config.toml
train_examples = 15625
norm = "layernorm"
activation = "relu"
kernel_size = 3
adamw_weight_decay_other_params = 0.01
Rows from expert 3 of block 13, named by matrix and row number. Rows with one number belong to one neuron. Each number is 500 + 25 x the weight over its row's rms, rounded and kept within 0 to 999. All counts start at 0. Numbers have three digits each.
# up: expert up (model.blocks.13.mlp.up, 8x256x256), inputs 0-127
# down: expert down (model.blocks.13.mlp.down, 8x256x256, transposed), outputs 0-127
up.56:476534499509525489500481488473491514459497507476515507427448500501529492493459505511498478507506495525533479472448489542525508511504521476504477487512460518515527514517466490483504493490493522465495509522481480501439478512468481545552527492522485524506499497489488467519497527527453523490526514495505527518487505523445549499525511502535515482467451481493553530513549500513509487535532
up.57:501477472497506537531517514522491505512478507502472516533507507525548496560483496469513496499508481531491494520522483458488431514428495506529506476520498510499517514477466502470467520523501510481501539540499512506510475478480492541453483506470521476525520469514526479466510488509506493529537502515526509470510444482501482462492506504511491513467486488548441492503545541492490520546542
up.58:502492493483556526484509492523511510496523499494506499534541487493505506491504491484480513473510474567483493481520489559495502499500506479455502502489519513483513497488488481507499545485541496504514447493516483536529520514495508493479493481453486539473492573515487515528489505481467519477494533514492503456473508495519502483473473509472471463508515534534513499532459502490510516470536
up.59:507535545547476524488506501521505502490548456536498530499522504488517467529499500487507509445485492527491551498499543525515517511519511491487526535475492519543492517495481466451491453511485507497532514481491487477480520486512477494499509479502491507520472477545494527507550516503462502518481516502495490468526515496536521467502496507503429473504446457479487472435493499487487494443526
up.60:484474524502476476514458515473510486491473502419537481476477539467487521473498454489484502507510486496505521459460510537499544526469545520489478518593495483477459499513502483483478542494489519492516502495496489466509504450496493447510492506454473531522498496508482489502524477496451498555512521498521522522532535469518509488517463496516545506474531482524538494494485466494485490510491
up.61:495464464513493471510567522477492538493481463482542493551514469493532501495513512485489485534499472482468508478460516486465518526529536476501448476508544486504480486494514513506506480449526518519517487514481509534497465553497544518517533527466498455482504492520516473480515502515517517525518496471543480499510473533520542488517471499479491491538522481466505539502510507493498497518488
up.62:472509516488505547491494539492450500499521468496504489487487471518489510489505540460472576454486507506491516533468529541496481487516472475483499493493509537513484535492535481540501464465526509494523481509518503484502522492525518478499484417507513485520527497460480484509486470523489514481506487530496482515532452517502546496514523495490479478506470497549489515454526475476506501486479
up.63:476497514499526481495550493531540534520512515484515496499486467467462503502456516498484523452514481515514486490523461500441512489530518490471496493511531463504471487535506505491518485520523513530469486472525512523511493487509456480509478567501509488538496480522500482541511485523477537555518545504477473565466490477496522499534474438516540494485486511456528485501512511495504481434519
up.64:482526476490510495470485483494494477529518518493510521573515536526462467493516512523532513528535463507510499487442533558473551554495520527462515488499495509506529489509488515552474505494518524468462499499536510485480522525497505492530529533500471532493528499482488484521475495522510532488487498485521505498506506516510503509501502493510516511500475512464517483518455494467495458513540
up.65:501473519498453555473503479513505478508486514528488509483503520481490566501496488465490496537515499477470528510515494543510505523499485463529543486444489522480510520506446545465494474505489502513540454531499520448471499498504441517506514520469517544463442523517529501469477487465528500486538471525485487505480498482462522500512471528513488508493521492502517525492499496520489496490558
up.66:510501509469484487479559531439488512528500537502496506520504492483541489479494494547472444507518506547512532510529517505527472497503483521452464504505465514541467495502437505498518554489468488489453509460504461524477500512520532494539524478498512483541496532508531488511493521505537509496511462501456490516487491520528534495534522511530476462465513500497532436497493486482513468562510
up.67:438490504457532509525522499498498495549510496529483488511499520491504491531518528549500466481489495512512513486483470506532507537464469497457488466526493487486495465524447471465510522549492495458478494496503490510517504511502488535465500483531497512500493486480468498499491518516495481490521491520539512526465443491532507514499519527521461500532456498555485507541471544503516506459549
up.68:498549515489534550476522439493535480516473499487481517515493537492513543561525511472522494493516503492488468506495478494481470469518512520522527482488505528506532528487473528539477520503547514484495525503462518494483490510481505497526521473473486566490466492491539510502471458517477543478497496511494495501497591504546533510512499491501469502491485534493494526494498491507544490478462
up.69:538496506444493514512509485501536477461507508481498468537519495452491503496497525509494475500512522455485470521475498504477497530546499532512491555527480498512478526530485500491484506529481515555541458486504502507519478530524496562531470494480524509500521500514507495518492501473535475509498484489491497537489490479544499502527478576505494556494528474520468487507477494521501536494513
up.70:494501483502471485486520541501475491512549512503496535535503517478476507467493497510525523533500504543503470500538557515509541478505555500465538481483519485495489497495500499544492473481509483495505502483500481478514480533486506500527495448477519481501483509493490506563498484498479501468461530458476467517534519466530511481469501472486530523526483500543504422487514494509551552480514
up.71:492545460497518526499534543492517505468553473533458503563492475521545498487517478504499508463472502490457501467491512476505519484536490490515473466527492482493510491485502503473489453485491492480501518437505498535529490474511469524475526456505545443506519487523514485488498527498491526491487512490484550506468469515511529515494513497506461534481489453508512535477496492497506495470495
up.72:499520519467488454512494515461530505485517491499457523529447527476504492483499456451491502478467516499521451541455504519500515485495481478506467524513456505488514518557544501493467525529504503510559529516494535483562475488477452509488512500503498501468523486499519498517510501466497496520525493537491516503474497492488508483535480489489473566525499516525508559502489530537506472501469
up.73:495498526481491487484554483494542487557495531492503474462471467515509512477456471494529477518483459503504485475506486521559494443501508518484488491486494485534523514498512516485481436495491501498475516501492481523438460543470498477517519511512495500529488504533515495558516499516503491470498440533477499535529510500452450535474499483519476517505496510480507466514465450481499516515507
up.74:481467456559470452499498524513493527472519466495497464486503520500539485485464477497498480530516439513507497572489473492503537441520521499493490464471526495512502466445482517522523510515505478485473471497510518520482485500513490469492494506573461486489503473486517485501504475490498453524476520555497530497486517474514524535536517507506468497478475536437478530509465548489519507488489
up.75:489520490506492481522496529499498486530487507489475507481550507491523497500503526505497534505488492494501507501484504516490522552538497470464493491471543521504538501461470511470488507451489532536449513512457494515445523521513528500460487459513540514483496465512521494549456510448537505473498494491499507522494520517478475533532487524510505485539446435529477475454473486473507489504500
up.76:534495469510511513541536505560510489500449485515557520521528487550519509492506510494516519525506432532469547541528498503459512501493499521497479476479520496556525511482490470483494498500500519525461457487518493527421478501519485487542486490516521477464515484519536485530481513471540507495492475505524509500502476496482561481462517493510518480464488461506496520509525501467516481541502
up.77:470564458462529508489499507501501485486566500541491496513503483548490489504519500486520518447499513466535502467471523547518503513467474492466488450509560507499525519493508484462534471481481477476506479500473499492500489469491506526473485495466511506506534509466468549551486518520505482485477514491501513516469461506542500505516503489505505512531508482502462504496472496479493499479466
up.78:540480484524492461515465520512487456437490541522509485494506527474456510505466540481533487521492495489490477480456503524508485511452503482540533544538553506480521470513447513536488536434502499472508561498499537505526524503475482493519505525472514488542488485456487501531481501504524471519484514502495545518550564458515495527514500519536451493488466491505494479497500521480495486524510
up.79:538526479517528527510476475496531502455499515506492465473519488525499515498497499531491502486554539471485515535494487451501517480523497523513486492480459488540533513509532481491467472504512467522509462526519497485546481510480529509538544505472511472524462475532555535473522516498504524501470535476518493512529509481451522510546516505495494507513497497484531548515454481503472534526527
up.80:559484529503461529494475507568487523484469516418478503501504498494487511509482550493497497456500464516510503514486482471518457460541503490469466499526458516502507461468499509541489513487492482496476510505458510508475505518520498472497479520559537462524494487532496472511493498502561526508485475520485508478498484541511517558486502484494480521531485494512461545475508555492474514489500
up.81:499474510475472461499506501520518467496468516520483511503534458501493510480512519471534471513508504488516518499470485509519522501487517482529524501518501483442522532465519490508508511515496494529485492486503516500513530516534489484507498473465519513516504470508534511500521519491501508511504531481494572486486496506528527488474486510452433525519508503525525531493511467496470521494525
up.82:536454509508491501497549512468483476487533492490535471482524487463515531494514500507505490495493541474509518502527513497455521552511481553516473497514544470537481536501514518485527497498498538531505528475536507489506543497512483534532513491466539516533511494497483491463490517470477533491499484484465508512454486485488514479518508505489512531447522496412522538483483446475444497536480
up.83:466477479495510476500542566482470508535545520510514494497509494451495494503518483505503527493493529499492511476451480491521502505488466499477480504534508523494484519500510504450508522485525508512510534496510470518503508494463491492519482566528478498556526453499470487517489494517545503484446467498485489469483500518488492548493526493483478509488513485493486509511462469486502472519507
up.84:475525457525553474496494520485511509528534544487514479515510469536501520497515502480540454498438511517488459505499493497497509523524510513508531525482508507475486508516453525477520509507479504527468484507461490509462519534523493489479546491471502446473506502500508487512476505497474521476511491500488533462485441532501486527520500553446479527529512496488547491505547482509493512501475
up.85:488508502536477489488499469482469507498480516528490520452492475452521448509484483481515530495508473504489455499499503446484535468460462505520515546492522528533494469530518510491538476489451504490522468494488528499486505550471459498473520482463523480520504510514481528508533469518476513511474485488525465495507511444548453480500508441486468477542522480522499491498504465469504557454524
up.86:490455512472538470490481490481543482540519512498497499474473550518475492475468465451462481452483494493499517505475485550526481503483493488495517506450513496511493512521543534518520518482497499454529532513469506478429523499502489498487481486495469482484514476512513529517493515503456492557494494508508529524508483500539456550540507551512514475489502471519576523525468481481493504531460
up.87:490473506524495497482465527473508509489529525522504508541516524518490528497542534479532502510532471510483502517517515471526485564490550528533525479508473531475561488478481557469481479518479496505490464511513512476528518504479536519515498480477493528492469511460510508485481534496493508518466491502558525492516504510486498528474496467473501547430477488495531512506502495470461527526503
up.88:507500525521480465511532534507531474504518487510505516523522477483517516484490494485473526487510460490463542493483528435478478483545504471509457525502522481493536470475535482544485506590498517494490501518501497480573485546525466527504512496518527472520492504500468519515484508521495486530488483501486516501492496567468536483495469506473535469488505506517382484492519535534494478512456
up.89:539510495517521510536519528455495489489501500488483489484503510485533491500488522526473532499514500535524511447462514534519505490462507482480522544522514471496518482456499494505530479504509535509470516521528518511515535512479502502469521537521514475512514487466507500508463492498488473507466475492521520488471461454491512496473518476526534464565501464513443516484514517500502486473484
up.90:460517492501461471523448520486526552469466513499478493540567517512514515511535505488499492485527518532446504501502472502490465452519484508463486507516524468529537512511524483520489498484470467519532529489472529506505540560513517509507521430487520504479495513493521509489507513537498488500482521534537509494525532467483535478454523472549514509478500466462500480477472524487495510461521
up.91:522508489468480474507495556496468471503482499439495497531478485500455483508465532497494493522534537496514563462463525539505498543463531498521502521487515520514510535518469525519503519511514508516468522510511488526478480472503507508544505501488509496510536532522444524527547557517492534535498487477493517517534476489432536481499482527503492497487482521464487511492495448497490518551507
up.92:536508529454486484507505479493508489478550460488474508444458477510482530488511470498493502488573450462516501545462511448479516510504529524485496469504508520511495500514522492498505561531572491478514532499466504526490508487473530502488502494499468521498473495511500507468532510500470542483509482524500491516511455464506476483549488524485546516497485472470443559520502514486485472484513
up.93:514490497485509501505486463491483490453460526489507480472491497492512509481468487529482534503490503470476516536507511477502541529505499520531486500529479494508533485511544506532465447532515484444503448467512535534537507557482522507500444505475521483480541465512501504491502501457531519493499500510529508520486501488490509483526487483509575525504491464517457548471518551503501506549507
up.94:499471493513537463482523523543495495487549494512482514478563490501506522513511542487488509486509481502513502499510498486511526489494511500480468501486514519529510494478458493507536467485489508476541505491496525476463530490503518525512490464473515507434491489529472494484520520508469543557526454474515501506537538506523502533482491487523459503487508501527519533504535476490491490452503
up.95:515533490488491512506467522491489503462495509507479482503541467515491497503526480512485501509483508497473518453494476487485514462516474528514499504520508513467512498528514505452503527483485497520550544516516513475498482473499490493469535503485527530481513498471529495542523511479453455529466499498502534505457528527477499502497484500526511491567467480474480524519526552525500513473453
up.96:502500491447505521475533483505536512506532473519507557519517504528522515536521506547544503500459482503515482475505511483449465519518479510484510532541508501505485530455460462528482557474535505485500497470494498486483481488477511508491501550532528475530465522491436482490484526488522503515511435496476522474541492467500467521497490540464525511521516525508501472479520477480469478492515
up.97:529476499526492492506507518501522534486482479521493495536513498475527468506566463543521520503550502480483498475531493520498476524505498529497493511518516455516460489561541491512515481546497511480509488495507482472475472522499533508488518441544554521506464507453493511538513501503510469490490514491542511511483485543474532490541471472494526477456489482496525548520491546471508485532561
up.98:490482483477490441519488535477475503537506526538496525473495456512499498497525506511537515555515482487496488519485490530529486485500509501518521508498511497446494512524538473504512490498527538468472541514489502503480512526479525501542443555492528479509458494449485521521457513509479520517537523518554504500507508506485518495482501513476509495482494493486552494493512543467481487507461
up.99:529490501491496534473466506503510538465469483490480521548509527520543549522466502506467532519517488507478521471525496430528467515480487490527500488544458505462500483519504496514497519486439506503486491472510502480542506472530511516432482458483499456551458475524523526536517525501526539464551476472511516541511445508506534529506494437515494488511528524525422517507478521490483502567490
up.100:487510530506483467489503460528496490460514499515502476504472507503497492496497485491507510455509521539501493506438503447504487553488505460475487504562493505494512513491495515521499533472516523482517505529512490469539511495499524490513543481486530479464512487512513477535517517532470466466468488510504507510500530517490471515513496531509451504513461518517484511499476522514503464483490
up.101:530499470440541458501543455499520504490518461524511529505530552519515538520518494563489484521501510551494533487532550494523500519475516488447515502534491466544500485529458503472529535518529488479496483524469486521432499488534541497523494492452494491501463459478494471519490469524498536519491487490445519503504528512508487512513507486496453503523504533520586496505518429513511487471514
up.102:491534501504517451480537546491509515529505495516457489502525484511531505474509475482494477505519470503503484435524463503481509500485494495471460468492535465491532517469540490537479453531554483456528527491484514519482506536485507511525495489497508496504491480525464525519502512503517532511490486488512475512546480475511481495463483495538513504456518494514566484554524518515516505486525
up.103:493469521572511482521510487523513516478459513461477468527462503494539485473504506492468523490519484510487509439508463466549511539547515485454466568490497492527499498472516505518517510518477514498470532509498469473523494517487462484519508527467539507461490482503470479491509527498483483488441524484500512495503465447544520506523496474508496499469511496477554454474492499481527528477466
up.104:462511525536504517511517495537526505510467481458478490539521519488495507498503507478510483528519523487502489450536506504503487502466492563503492514434500507493520483513565512520506480526486561472495535471491464515464462530504504478453458488514507521488557480531526505470494504527518507511475483525506496475499508473503558500523533536510506460500481527554564565463478498533502483517503
up.105:528510488534492538478503518511530469473498518504519482480475499515518481491475503476512501497504473514463534525509511511474482486527522479508514529527494520433492509487526483496526474529513548573519495473518468503494512504484479473536479457506511489450578483492536488473461495480489511481482484496564503468528516531440510532484559513481493482528508484508448485551502521489490508514519
up.106:510538478531514496482480468526488510514519508497495491464511514487513474513486513498472531498525466521502544538513445481517513539545489492464470490533473490487494506535476475511478533477530470501467510469498527553523476494537505473500471483505471487514501451501529482483474504534480511489476529472462493522482551521524488532472465456517480475533515486539479490496496483534460508454470
up.107:521518455492497506525467487468507463498490476513525478495487434516505497510522547457529521497462494488513507503517468546484523503539504487519469537503511506489538489475547533441503508469512501502487507554490537509502496481517483503516483475502475531516520493539500495505492515522492513450537473483488520489449495509506459548534484519507436476498490503494476474503489494467460509522499
down.56:508521494483517471498476514476520527496537528493489539510496504480512472493510497512505493495550492539496447524481540529491509461505500495464490468543522522497473497511531454503466466487519503428512511507528463457508507489510474471507498514544486502492493487494549541462502482426501522484517541534515517484534447558508521499498478516449500477537472477511481449520513525535490492481488
down.57:460508474526539521502479494464458507471512552499508479513478477503524525479491509500501477504521508525458565438516548498553521522494495477488511482465455461490502487479438502520510517539542510495469496494450544473465527503512505498495513493489452511465538547511537516508482497500510502469514500457513477521493492476550475496472488540503498517457507511498461469533468551501506458467499
down.58:513496522474518495528490505497456468492482461473480493510460519472519528473515501509466480489531527509480538506499535505522509538492476510525501477488495497485526508487503533497524543446466505545513521518501496517479506495472448552512506513528516476502485465493494476496420480495467455515519529515481510483521453508520463470530487476525519541478512488495503542504520517468513484521492
down.59:455528495504514503505498467524512509509477538451475496505505501493484531491526508501521536528498516475471524549453539457460482468513483504521471513484511535551510519497497508469518523493506489511449506465448494518526473547523539506463517530506520491494460473498541475519492458542507522463485495462495494529522525516534502526513483414519470479491482511533459494527496509481505502494454
down.60:468494542494478556537506493453495490495521500527502470526534545453520518494485492487531464546503504499547493503496471535473495508520504501472503457530477478511482515468498477498483476520513476458484507502519549527514522490517477449487441501503527459449545502513504506492560496485508465505475523496532518467478530480515499499466477513493522518564513491524470518481517484543498510475503
down.61:472542513470482497489492479541492500491491502471489495526538496491509511477488491504502503512544495536519506490505522489502497515472530530437531522536472523516475537467469514450492522496505515522523500512482540571474526486519492512521554485527527477497491498490511522533529478480518562464520499523542483448515499502480525464505493486464519534479434481569488535493515519506497468495533
down.62:541513524503521457487498477561497493479483433515531492508540518488528484503519461506510503484517506483552502543519522518530514522491514532553491466458487506515480477497491495554522497492528504453472527482457528526500443477514475519503525511525512498461494508473425505507462498551480490487492480543537489463494501481530485494553521527491541490477493564511468538499491533510557480528518
down.63:510450475503464508504470478486497506479509485524525511505520473506507507526484483499512518463534494497521536495464476487506460471513520517504543508504551532496483488509498504518526505449484507490523476522480509499517497540532491538501492538463482530481489471503515536498464489481503511500509513560441462493526515482510531476519493502507560500494494476485478556533499535496498487506532
down.64:517484474540486463497490497531480503577505536531538473486523491485543520508516529469487498524535484460500518473502503483488533557458502511447556468477505506511438486523493478508517510505529499481508524502507479501501488490572492537474496451526525461459502502471480518467500474544495504461488544527507494505464492522509489535528527484502473498462521481560505520483484476487540499533541
down.65:460443518519497506511499462432457510482463457481478488519532501537494445507498489480442466531498509477512485525552510518530513515513444515540524497529492441494472518484508554487508506513501521502480480488512531466496460515470514519490494489512527467466466511449475522518491478483490490503541491509481508530531538495514483523488475480489502477469503487490513493491502533486522476474547
down.66:531515492490477480522496518479490498490502465532531524495488484511483504516530540513510508488560487501467507486584500493489542485500481510541506492492571461503498531482516480490493532485480487502542539542490516491502539462489527518513535499579514499529508505479553460497509516478507490507533481523494533514512487496537483492517501481506487523512521486495514539517484491514521521510540
down.67:459485522531535493493527500503500523494550524516535484525482509520501547488528485494505530507500499482502518476444444531522544474522479503493507498512511545487525481497536484462492476476491490478508495499483458485493496470507479491502475492537466531483511536488506482481479493561495493519506483536523504458520476528477492475518480484538523530484481530488439475496496457499484511520520
down.68:545540465517504506482516493476524519465502504520471504491483488530504458473481477499520472509519539512461518503496476490481510540472496477533505491495513455472520534503560484528482523489469511532502499513528524461499524500532428507492498482488519417502524517535495456490470539504508506465472520522515493529433501493504489497532545518503482500514444493513495503507496516504490492490525
down.69:494508543491443448501490487464506508534458461466487508527490499512502530498491477503559543486501496507505470477482521492526498530568506511517521461477486477439492499487490484448482487513519487491484490509491465522519548562490463456506460482466494457471521498537505474495525500499522503501501492486470514499478481500489511471493477478517520470560494474510495496492540533486516488464487
down.70:548518513485443509579503500466501547462482502486542529471504503478502495477470533454519504493487529546534493491525560434485515517496504506491497503531559501491532488478488492534510518471495496507480502477477504504475505512464503517493483481482508524475493508497476478539464505500521507488511463536475553469452488483484498507489464497508456480496502518528496529496514479521517460482480
down.71:492477488507518553488537508506483488509478480533513532469504481476488499515437502494528518511512491467489507509526541550522498504513495528510524511466523509487501468497500514452464478520544513467505477481483476530467527466505539502520516492481490522521525483525479551533483459488517557491485511494468451503492495491517447520478494465462514530519482462512523512452503484505511534501541
down.72:528488451477497501485464470529469463494545512471475506512476498491493542486477474513526547528500531462554520488499448515468520535521511513490477490478503469498532521481518492494544472507537519507539531497496456460468528508475503522506495510482447471479503501517521506524521465462494475471511535488492489505496527528494476513498509479479523494525487499492485459523541483516472544511491
down.73:469527506523517445502418512516506539513516512490488521484539475543517521509477502505491532513496483470477479553519490497411498477533501490490480480508512567525509484516538520543544508532535490461468523509523503486494542513462464509500482500502527505474498547494539511494485490489518488520488481505502495465521517485529501502508493519519545469494497468499464496489498509548498510497463
down.74:472498514473516520520520484508496565497520500500509500454512502496470497530465506506509509488431511466582488528502518509495494478499481494506456495511479516513523447514496534520481532545551489477544470498486517476490471535507497503502483498450502507504518519506530519515505539500483513524480505533485538491500525547473535476494451502479448584502479472489510484531496507492492549517538
down.75:511520475508460525532504499519562539537457471477539518502505508510490544492497460514498483472497555513475496491503499501536528482464485478542492490527490483512519493505502512469472527494511528495477530478503480536480502518502513500483513523526489492486516488524478496516486536504461522503459494536489506520493512525522495518488494505492541503479490513502509493503537552548536490497489
down.76:495512494479450521555493480519530496505507508499557478513466494500509512521486499503520504496497507510490503491498490482535448505497503452527505535499480522520540518476511504481512509563505543502516480535515513508475513505539515529470500514559517493481524467519501530496520461534481483476484512515517502508500563488567507507466503505517516509507458509495526478491472500521485514470517
down.77:495483556526464525517498496503545506535481527527475462459443488454525486498482445504506464505472500495493495487506507484537457521487530483493467466513492531494469502505523500475447511507511520482542519497486496493544487474495478462517484487506533513493492510485488513516499493501485482553465503535525484503499510539532488504480473517520490482502550521445481508508476479521536507472496
down.78:489507541501476494459495528506513488552533515510511455506501499486526517484476545543501497495483524491475490468468481517493515491507506518493487483459488497471519484509474477483522567505523483548531488499525511496482504517529448499454446524450493487508518496415483535545491501506481496555525516512473496504499502453490478478441501485482476493465473490498495468484480541479487519486489
down.79:518502474503510508502515502477464540478509558505503456523501528542486452497514487511518531480539476472512509543444484516527512519477493524501486498484472531505490510514464537474508549533546456512480531492526473539528509545515497513478500496423490529460479479492507518486511495507521532510492492509510473506465538519521474498512523488503469473555478488524476477502538529492454473465466
down.80:519483509498486500486477520466538482538525484519518477544515535541474526486458509502479513501472489498484469492478464461499463491487515464554521519475513563528541504490515464492482556462519493545499534514517474498515484458465497495512506510562501511524513518501527500499496539539469461514493517522499491484517495510517505507460487512514453486469518431490563481499506545476476537509496
down.81:509476509468500478503503553483474500503530515493534514527539512513475501490496533506500539496491484516527507480464543468530495533513484524453502480442507502510498546521465512461523511502512475500496469513497531513489536498531507521496473496477495521474496526495493526517522500494485510452523517473479552508488468500547452490455484537477513489481475467465459489519507517467436519490489
down.82:525474502532498516507486507474531502465483448527508531506536489495502474496513534475497498471492519465553429486545468488564543541474483522488472507488499493477461498465467493529495484503456490544506526476500458505442494466507502530496526494540503499476501460506477519502518478490473541482489490512529508462486475510545485520488456519509524496472506506518484515484509486516523479490562
down.83:502480450488545524526496493481523475503504490532492456530561483510482530499497514521496469500499477495522470524492485506498476498473510525530492532479529430511494514496476486496492422489551487477516506503517544505455469462493494480537511508542502496530507543483491512453524494515534520462511490468464504476487483478494521513508504532482477528467513493523522521536512479512530522526474
down.84:504543527464513461532482558492519486494502472504519504499514488496477492513525492524534477474511527483517498485501532519525493476527499480489504526473454498543501497493476532507479489522474508517479524489452490536443492488480492515531507479512530519481498479534532525487497526515491537493483483512514535531446518506526548488458502495483499505506510482489484492515475455474520453512491
down.85:519496512524542486474492522501533528467522442498492523532506472530502473474452476524480479467516498489473511471552529478512570460458449510518451493479536517495496453502459496496470519457489491557499518528506476528454482536480518508474494519480499513520525519490506484529534486499485523495464503451494518485496544491527532515545556552513481497452487500459511482499509522504518502525499
down.86:504483469521500516490554545478509524512475500522527513456523472510460508479469507546484473473488519452467484545513499462539488515513516521534519481484464494512515514495505517544504510505532479478463437526481500478462485506515478476500472539457523574522449506512517465477506513511511534501525483499479538506488492511533497483468465499476447502491499494495524527527533531509491471518489
down.87:506508538540503510491518523499477471495523440523522530494500545473494469476486557500517516505485495468473489503436520473498519478502501534494480467482527519525516501490471468505501511519539506511496508519474494523513458463512508476493476471473499514486503504482482524497448520529500487470493478484517541502489530504492463522449482532493456496451492485489469514519515489485559487497510
down.88:538455513519518496483530509505522468492459529503489471508473472491475510538475505493499470486451513471527495520435527478551505506490518514513485460495513423509478507502451458516515483495509581499467481491505556506506503480482539525515498475504539494511505512514501514548554444510500502501488498477491531489491501507519508524502518535493529519543522458514486496521491478505544556531459
down.89:473518500473510493520530526508528518503516486467543483497522475489512495462509542503511482502499504505549513463519486531492515464489465495531516518488493505485518526538515485451454468512482541462480491510536492567515544545503493509485509506494504511504521484428464535488467550516526550484517494490512540505489496479521467548473487533530417487442495489490478473466506497512515539487491
down.90:481517515505496484474523504522537480526524531473474538527467480500480525474518468479496464509538516477485504514499497491562475505546474500435488473514509524509512473476475504456501530493475497496503508530482506498493455507471528511531514506520528509507471476537500522532457458493493518499536508470509519540502474550507527440503468509522489476463516510490524475490533482505502510526498
down.91:529513473527506486490473475474498485465481546527453499544503497519509439541501477534499506527523472478493481491505521524495528486526507433480508489501488512554521454486550526486500422500514496528497493485506512511517493496456528487525506499535488545481494511523508524464475496527523509483512511462495491507466530523520553476524499534472500492544548521478525545446512525465524519526496
down.92:506464495521495511498520461519514509500490546498490490530495457518488474510481481513477509515506454543510514559518520533489484512489509532511497513491475501487527524561559504494520498519547515499454486492462494438518500495455501487519447463459484544483475527523489514536513495476483501495466514483532496511489504508498488491464518506480529488560499512485515497467501478531487530480501
down.93:497511478523488544502506509502520494509517505507484509490501442485473497527429458499512484497496533491494512483496492525480474551504496521499540515476517529488486493548513493498453518488548539495493501524488509536529528530531497522459517522512505524514457505454464466546513480517493511462513493468523478486503516517526427514524526514465530475556481502476493447506528505506513519499529
down.94:496521501515544514522462499479504498536496467512505471509475507548449529511514476548548520532481479498526526461500521474500506481518496475509497505501485462496492461518488497492548471535485518497571520460500524561498516529491545497521512504514479491511502500504482492483541485510504495483460507534491553502461473483493516481483489484475468531484455490497453506503504509503524482471520
down.95:534529507453495550502511521523491487541501492488494474503493472526503522547509520512502538461476513432497490497492440496503495502496531503506513494549524516488493533511479470485509534470506504464516497492505525481524560461511513541515511514503464490501532519542521454486472529469512463534483477475490497546531499472484499534524477481532516512495435540488486473496477460487490484485516
down.96:543495532487531515530514507495485497496470504531464503534488546562494474466494491529489458446508511534488533518512553490513495505451510527491467509491509484504517494533514517485504514472495521523476498501534491494485506450493510468502508473495499531545511521491534496478511513509481524467499529479501533516504516474501523488465524520476497520488524487515481508536497522488544507459506
down.97:506549525501515501516528495517538523504498560519504480492498504505481512509484471502476444498477505461507504536481486501495479523506527506479522504516549539509493531486495455488474475467475528497518480514495479505511495484498527508511478540503557511505464522503511544491484468469539531462446506512499472502491483507507494540547489527510476496518494532531534503501461497536478498533514
down.98:509458472486550507497515461531508535514505504459512507502477482512522500463508495517481539553516460548490505525480514509516540446473514502525522464506503520528483549465499504476479507493439521500511466501505525482493497490539523492486470508499454530492456512459456540473508542472497494474477508512501501514473495535495520537497517494536517487520476496499502531499452504497544463483510
down.99:478496489503486459475507482514519464493499494477488506496485551503479473484505487495468495505478502495550467477496509482498551492517476479481452560476547522459502482552516501466465500502487535492499485504499520536460455489523541504504504509528488488535451507513515536526529506477451450499552467490501498502522449494504512516546525531486495513452518435507487498524465477480484513491490
down.100:488468491521454490506566552494495499516501523473487451480507467446493508495496521493516462480535507506522473460484462556483511530552513509501532492487441493500494535524566523496494546472541522441487496460512487471503515477474478504476518517495526486495453501479501515522501520490501504467492499509482507472494479495490464469499463480507508479502495498569540478471524452490494499522494
down.101:516556524500488484475486519484513534515516492485524454488518464495442476477498512539495540498490524445476504491478530515499483449536481522519486516488496492525507443491506514503490469481449452534476478508524481539500470535534512510503485496426493513490562488473489488466536547544530507481513531498505495521448515511521497529484525521527473520485466537482489474529504517525483505519481
down.102:519526524494491490495487510527504477474493457536466515539470502540504493531550509511512485467511479445519525525486480486512529432503537478524485497495506489491516497502513495520509518468484471517498531457460463492510476492503521512522490487489495471473504489493504502496490486497466476476486527526492496525501499502493509441446507487505484442501466534534523570472476541442515484525495
down.103:517459491489497527530545490492465470497507487487516522492484494480475512500451522514486474499470514565474482504475505506442497493492524473526503511527497515496485494500478529538505478581549526526487482466503500482492545531510463540499521539461518549486501483495498510459514506509535515479535495490510531508515515484522466510522478501474491496518514532452503509481495498531470511506464
down.104:506506517512513521469489480493459501517561471484499505526474501437538489495481486540502524496519485515493532551508482505524517534512514502477464497488502529441445443537515456486512532461482565537536463465507505472501568509544515532511457513497554486519529487519474519485499459496503507510524506491498510487478477528470479494524533493517501498497512524511533480486493501507489508557505
down.105:487492517506483514515517493562486503527537493530491540498495503484479485535524486503464475500549479452491511508502517465517487504518526465472477522503502528485431549503501496549519506488512517546518514492500527472517494492472482519503491457525540551514512534490507576479482466473482522470513479501466506433525474527526467531536487522522515479524523449520482503497500529489553483492474
down.106:501440472533521543465504515487498504522538489515470465514531476453481524512494539509516505499500544523544484469514508521515465521544454511518477501525505507499466537490511474481512520468514475520444509519563513487511473489525505517495464496537483510506479539531510501523529487491503498509496516568501439454495492470557520506482495505518510490529462531497518486506546443526502541515532
down.107:474477498483529493474530519552516514508486483501448544516523494513495516500506488521520500480497496507439506497497466536474521487443521503523480498522471498483517448498501511486548497532495480508501526515477524494509509525517535503482498534490493550496495488519523510504492526515500518496517464534500400482517457511552472500524468503506535492526479478530461447454481504498520477514494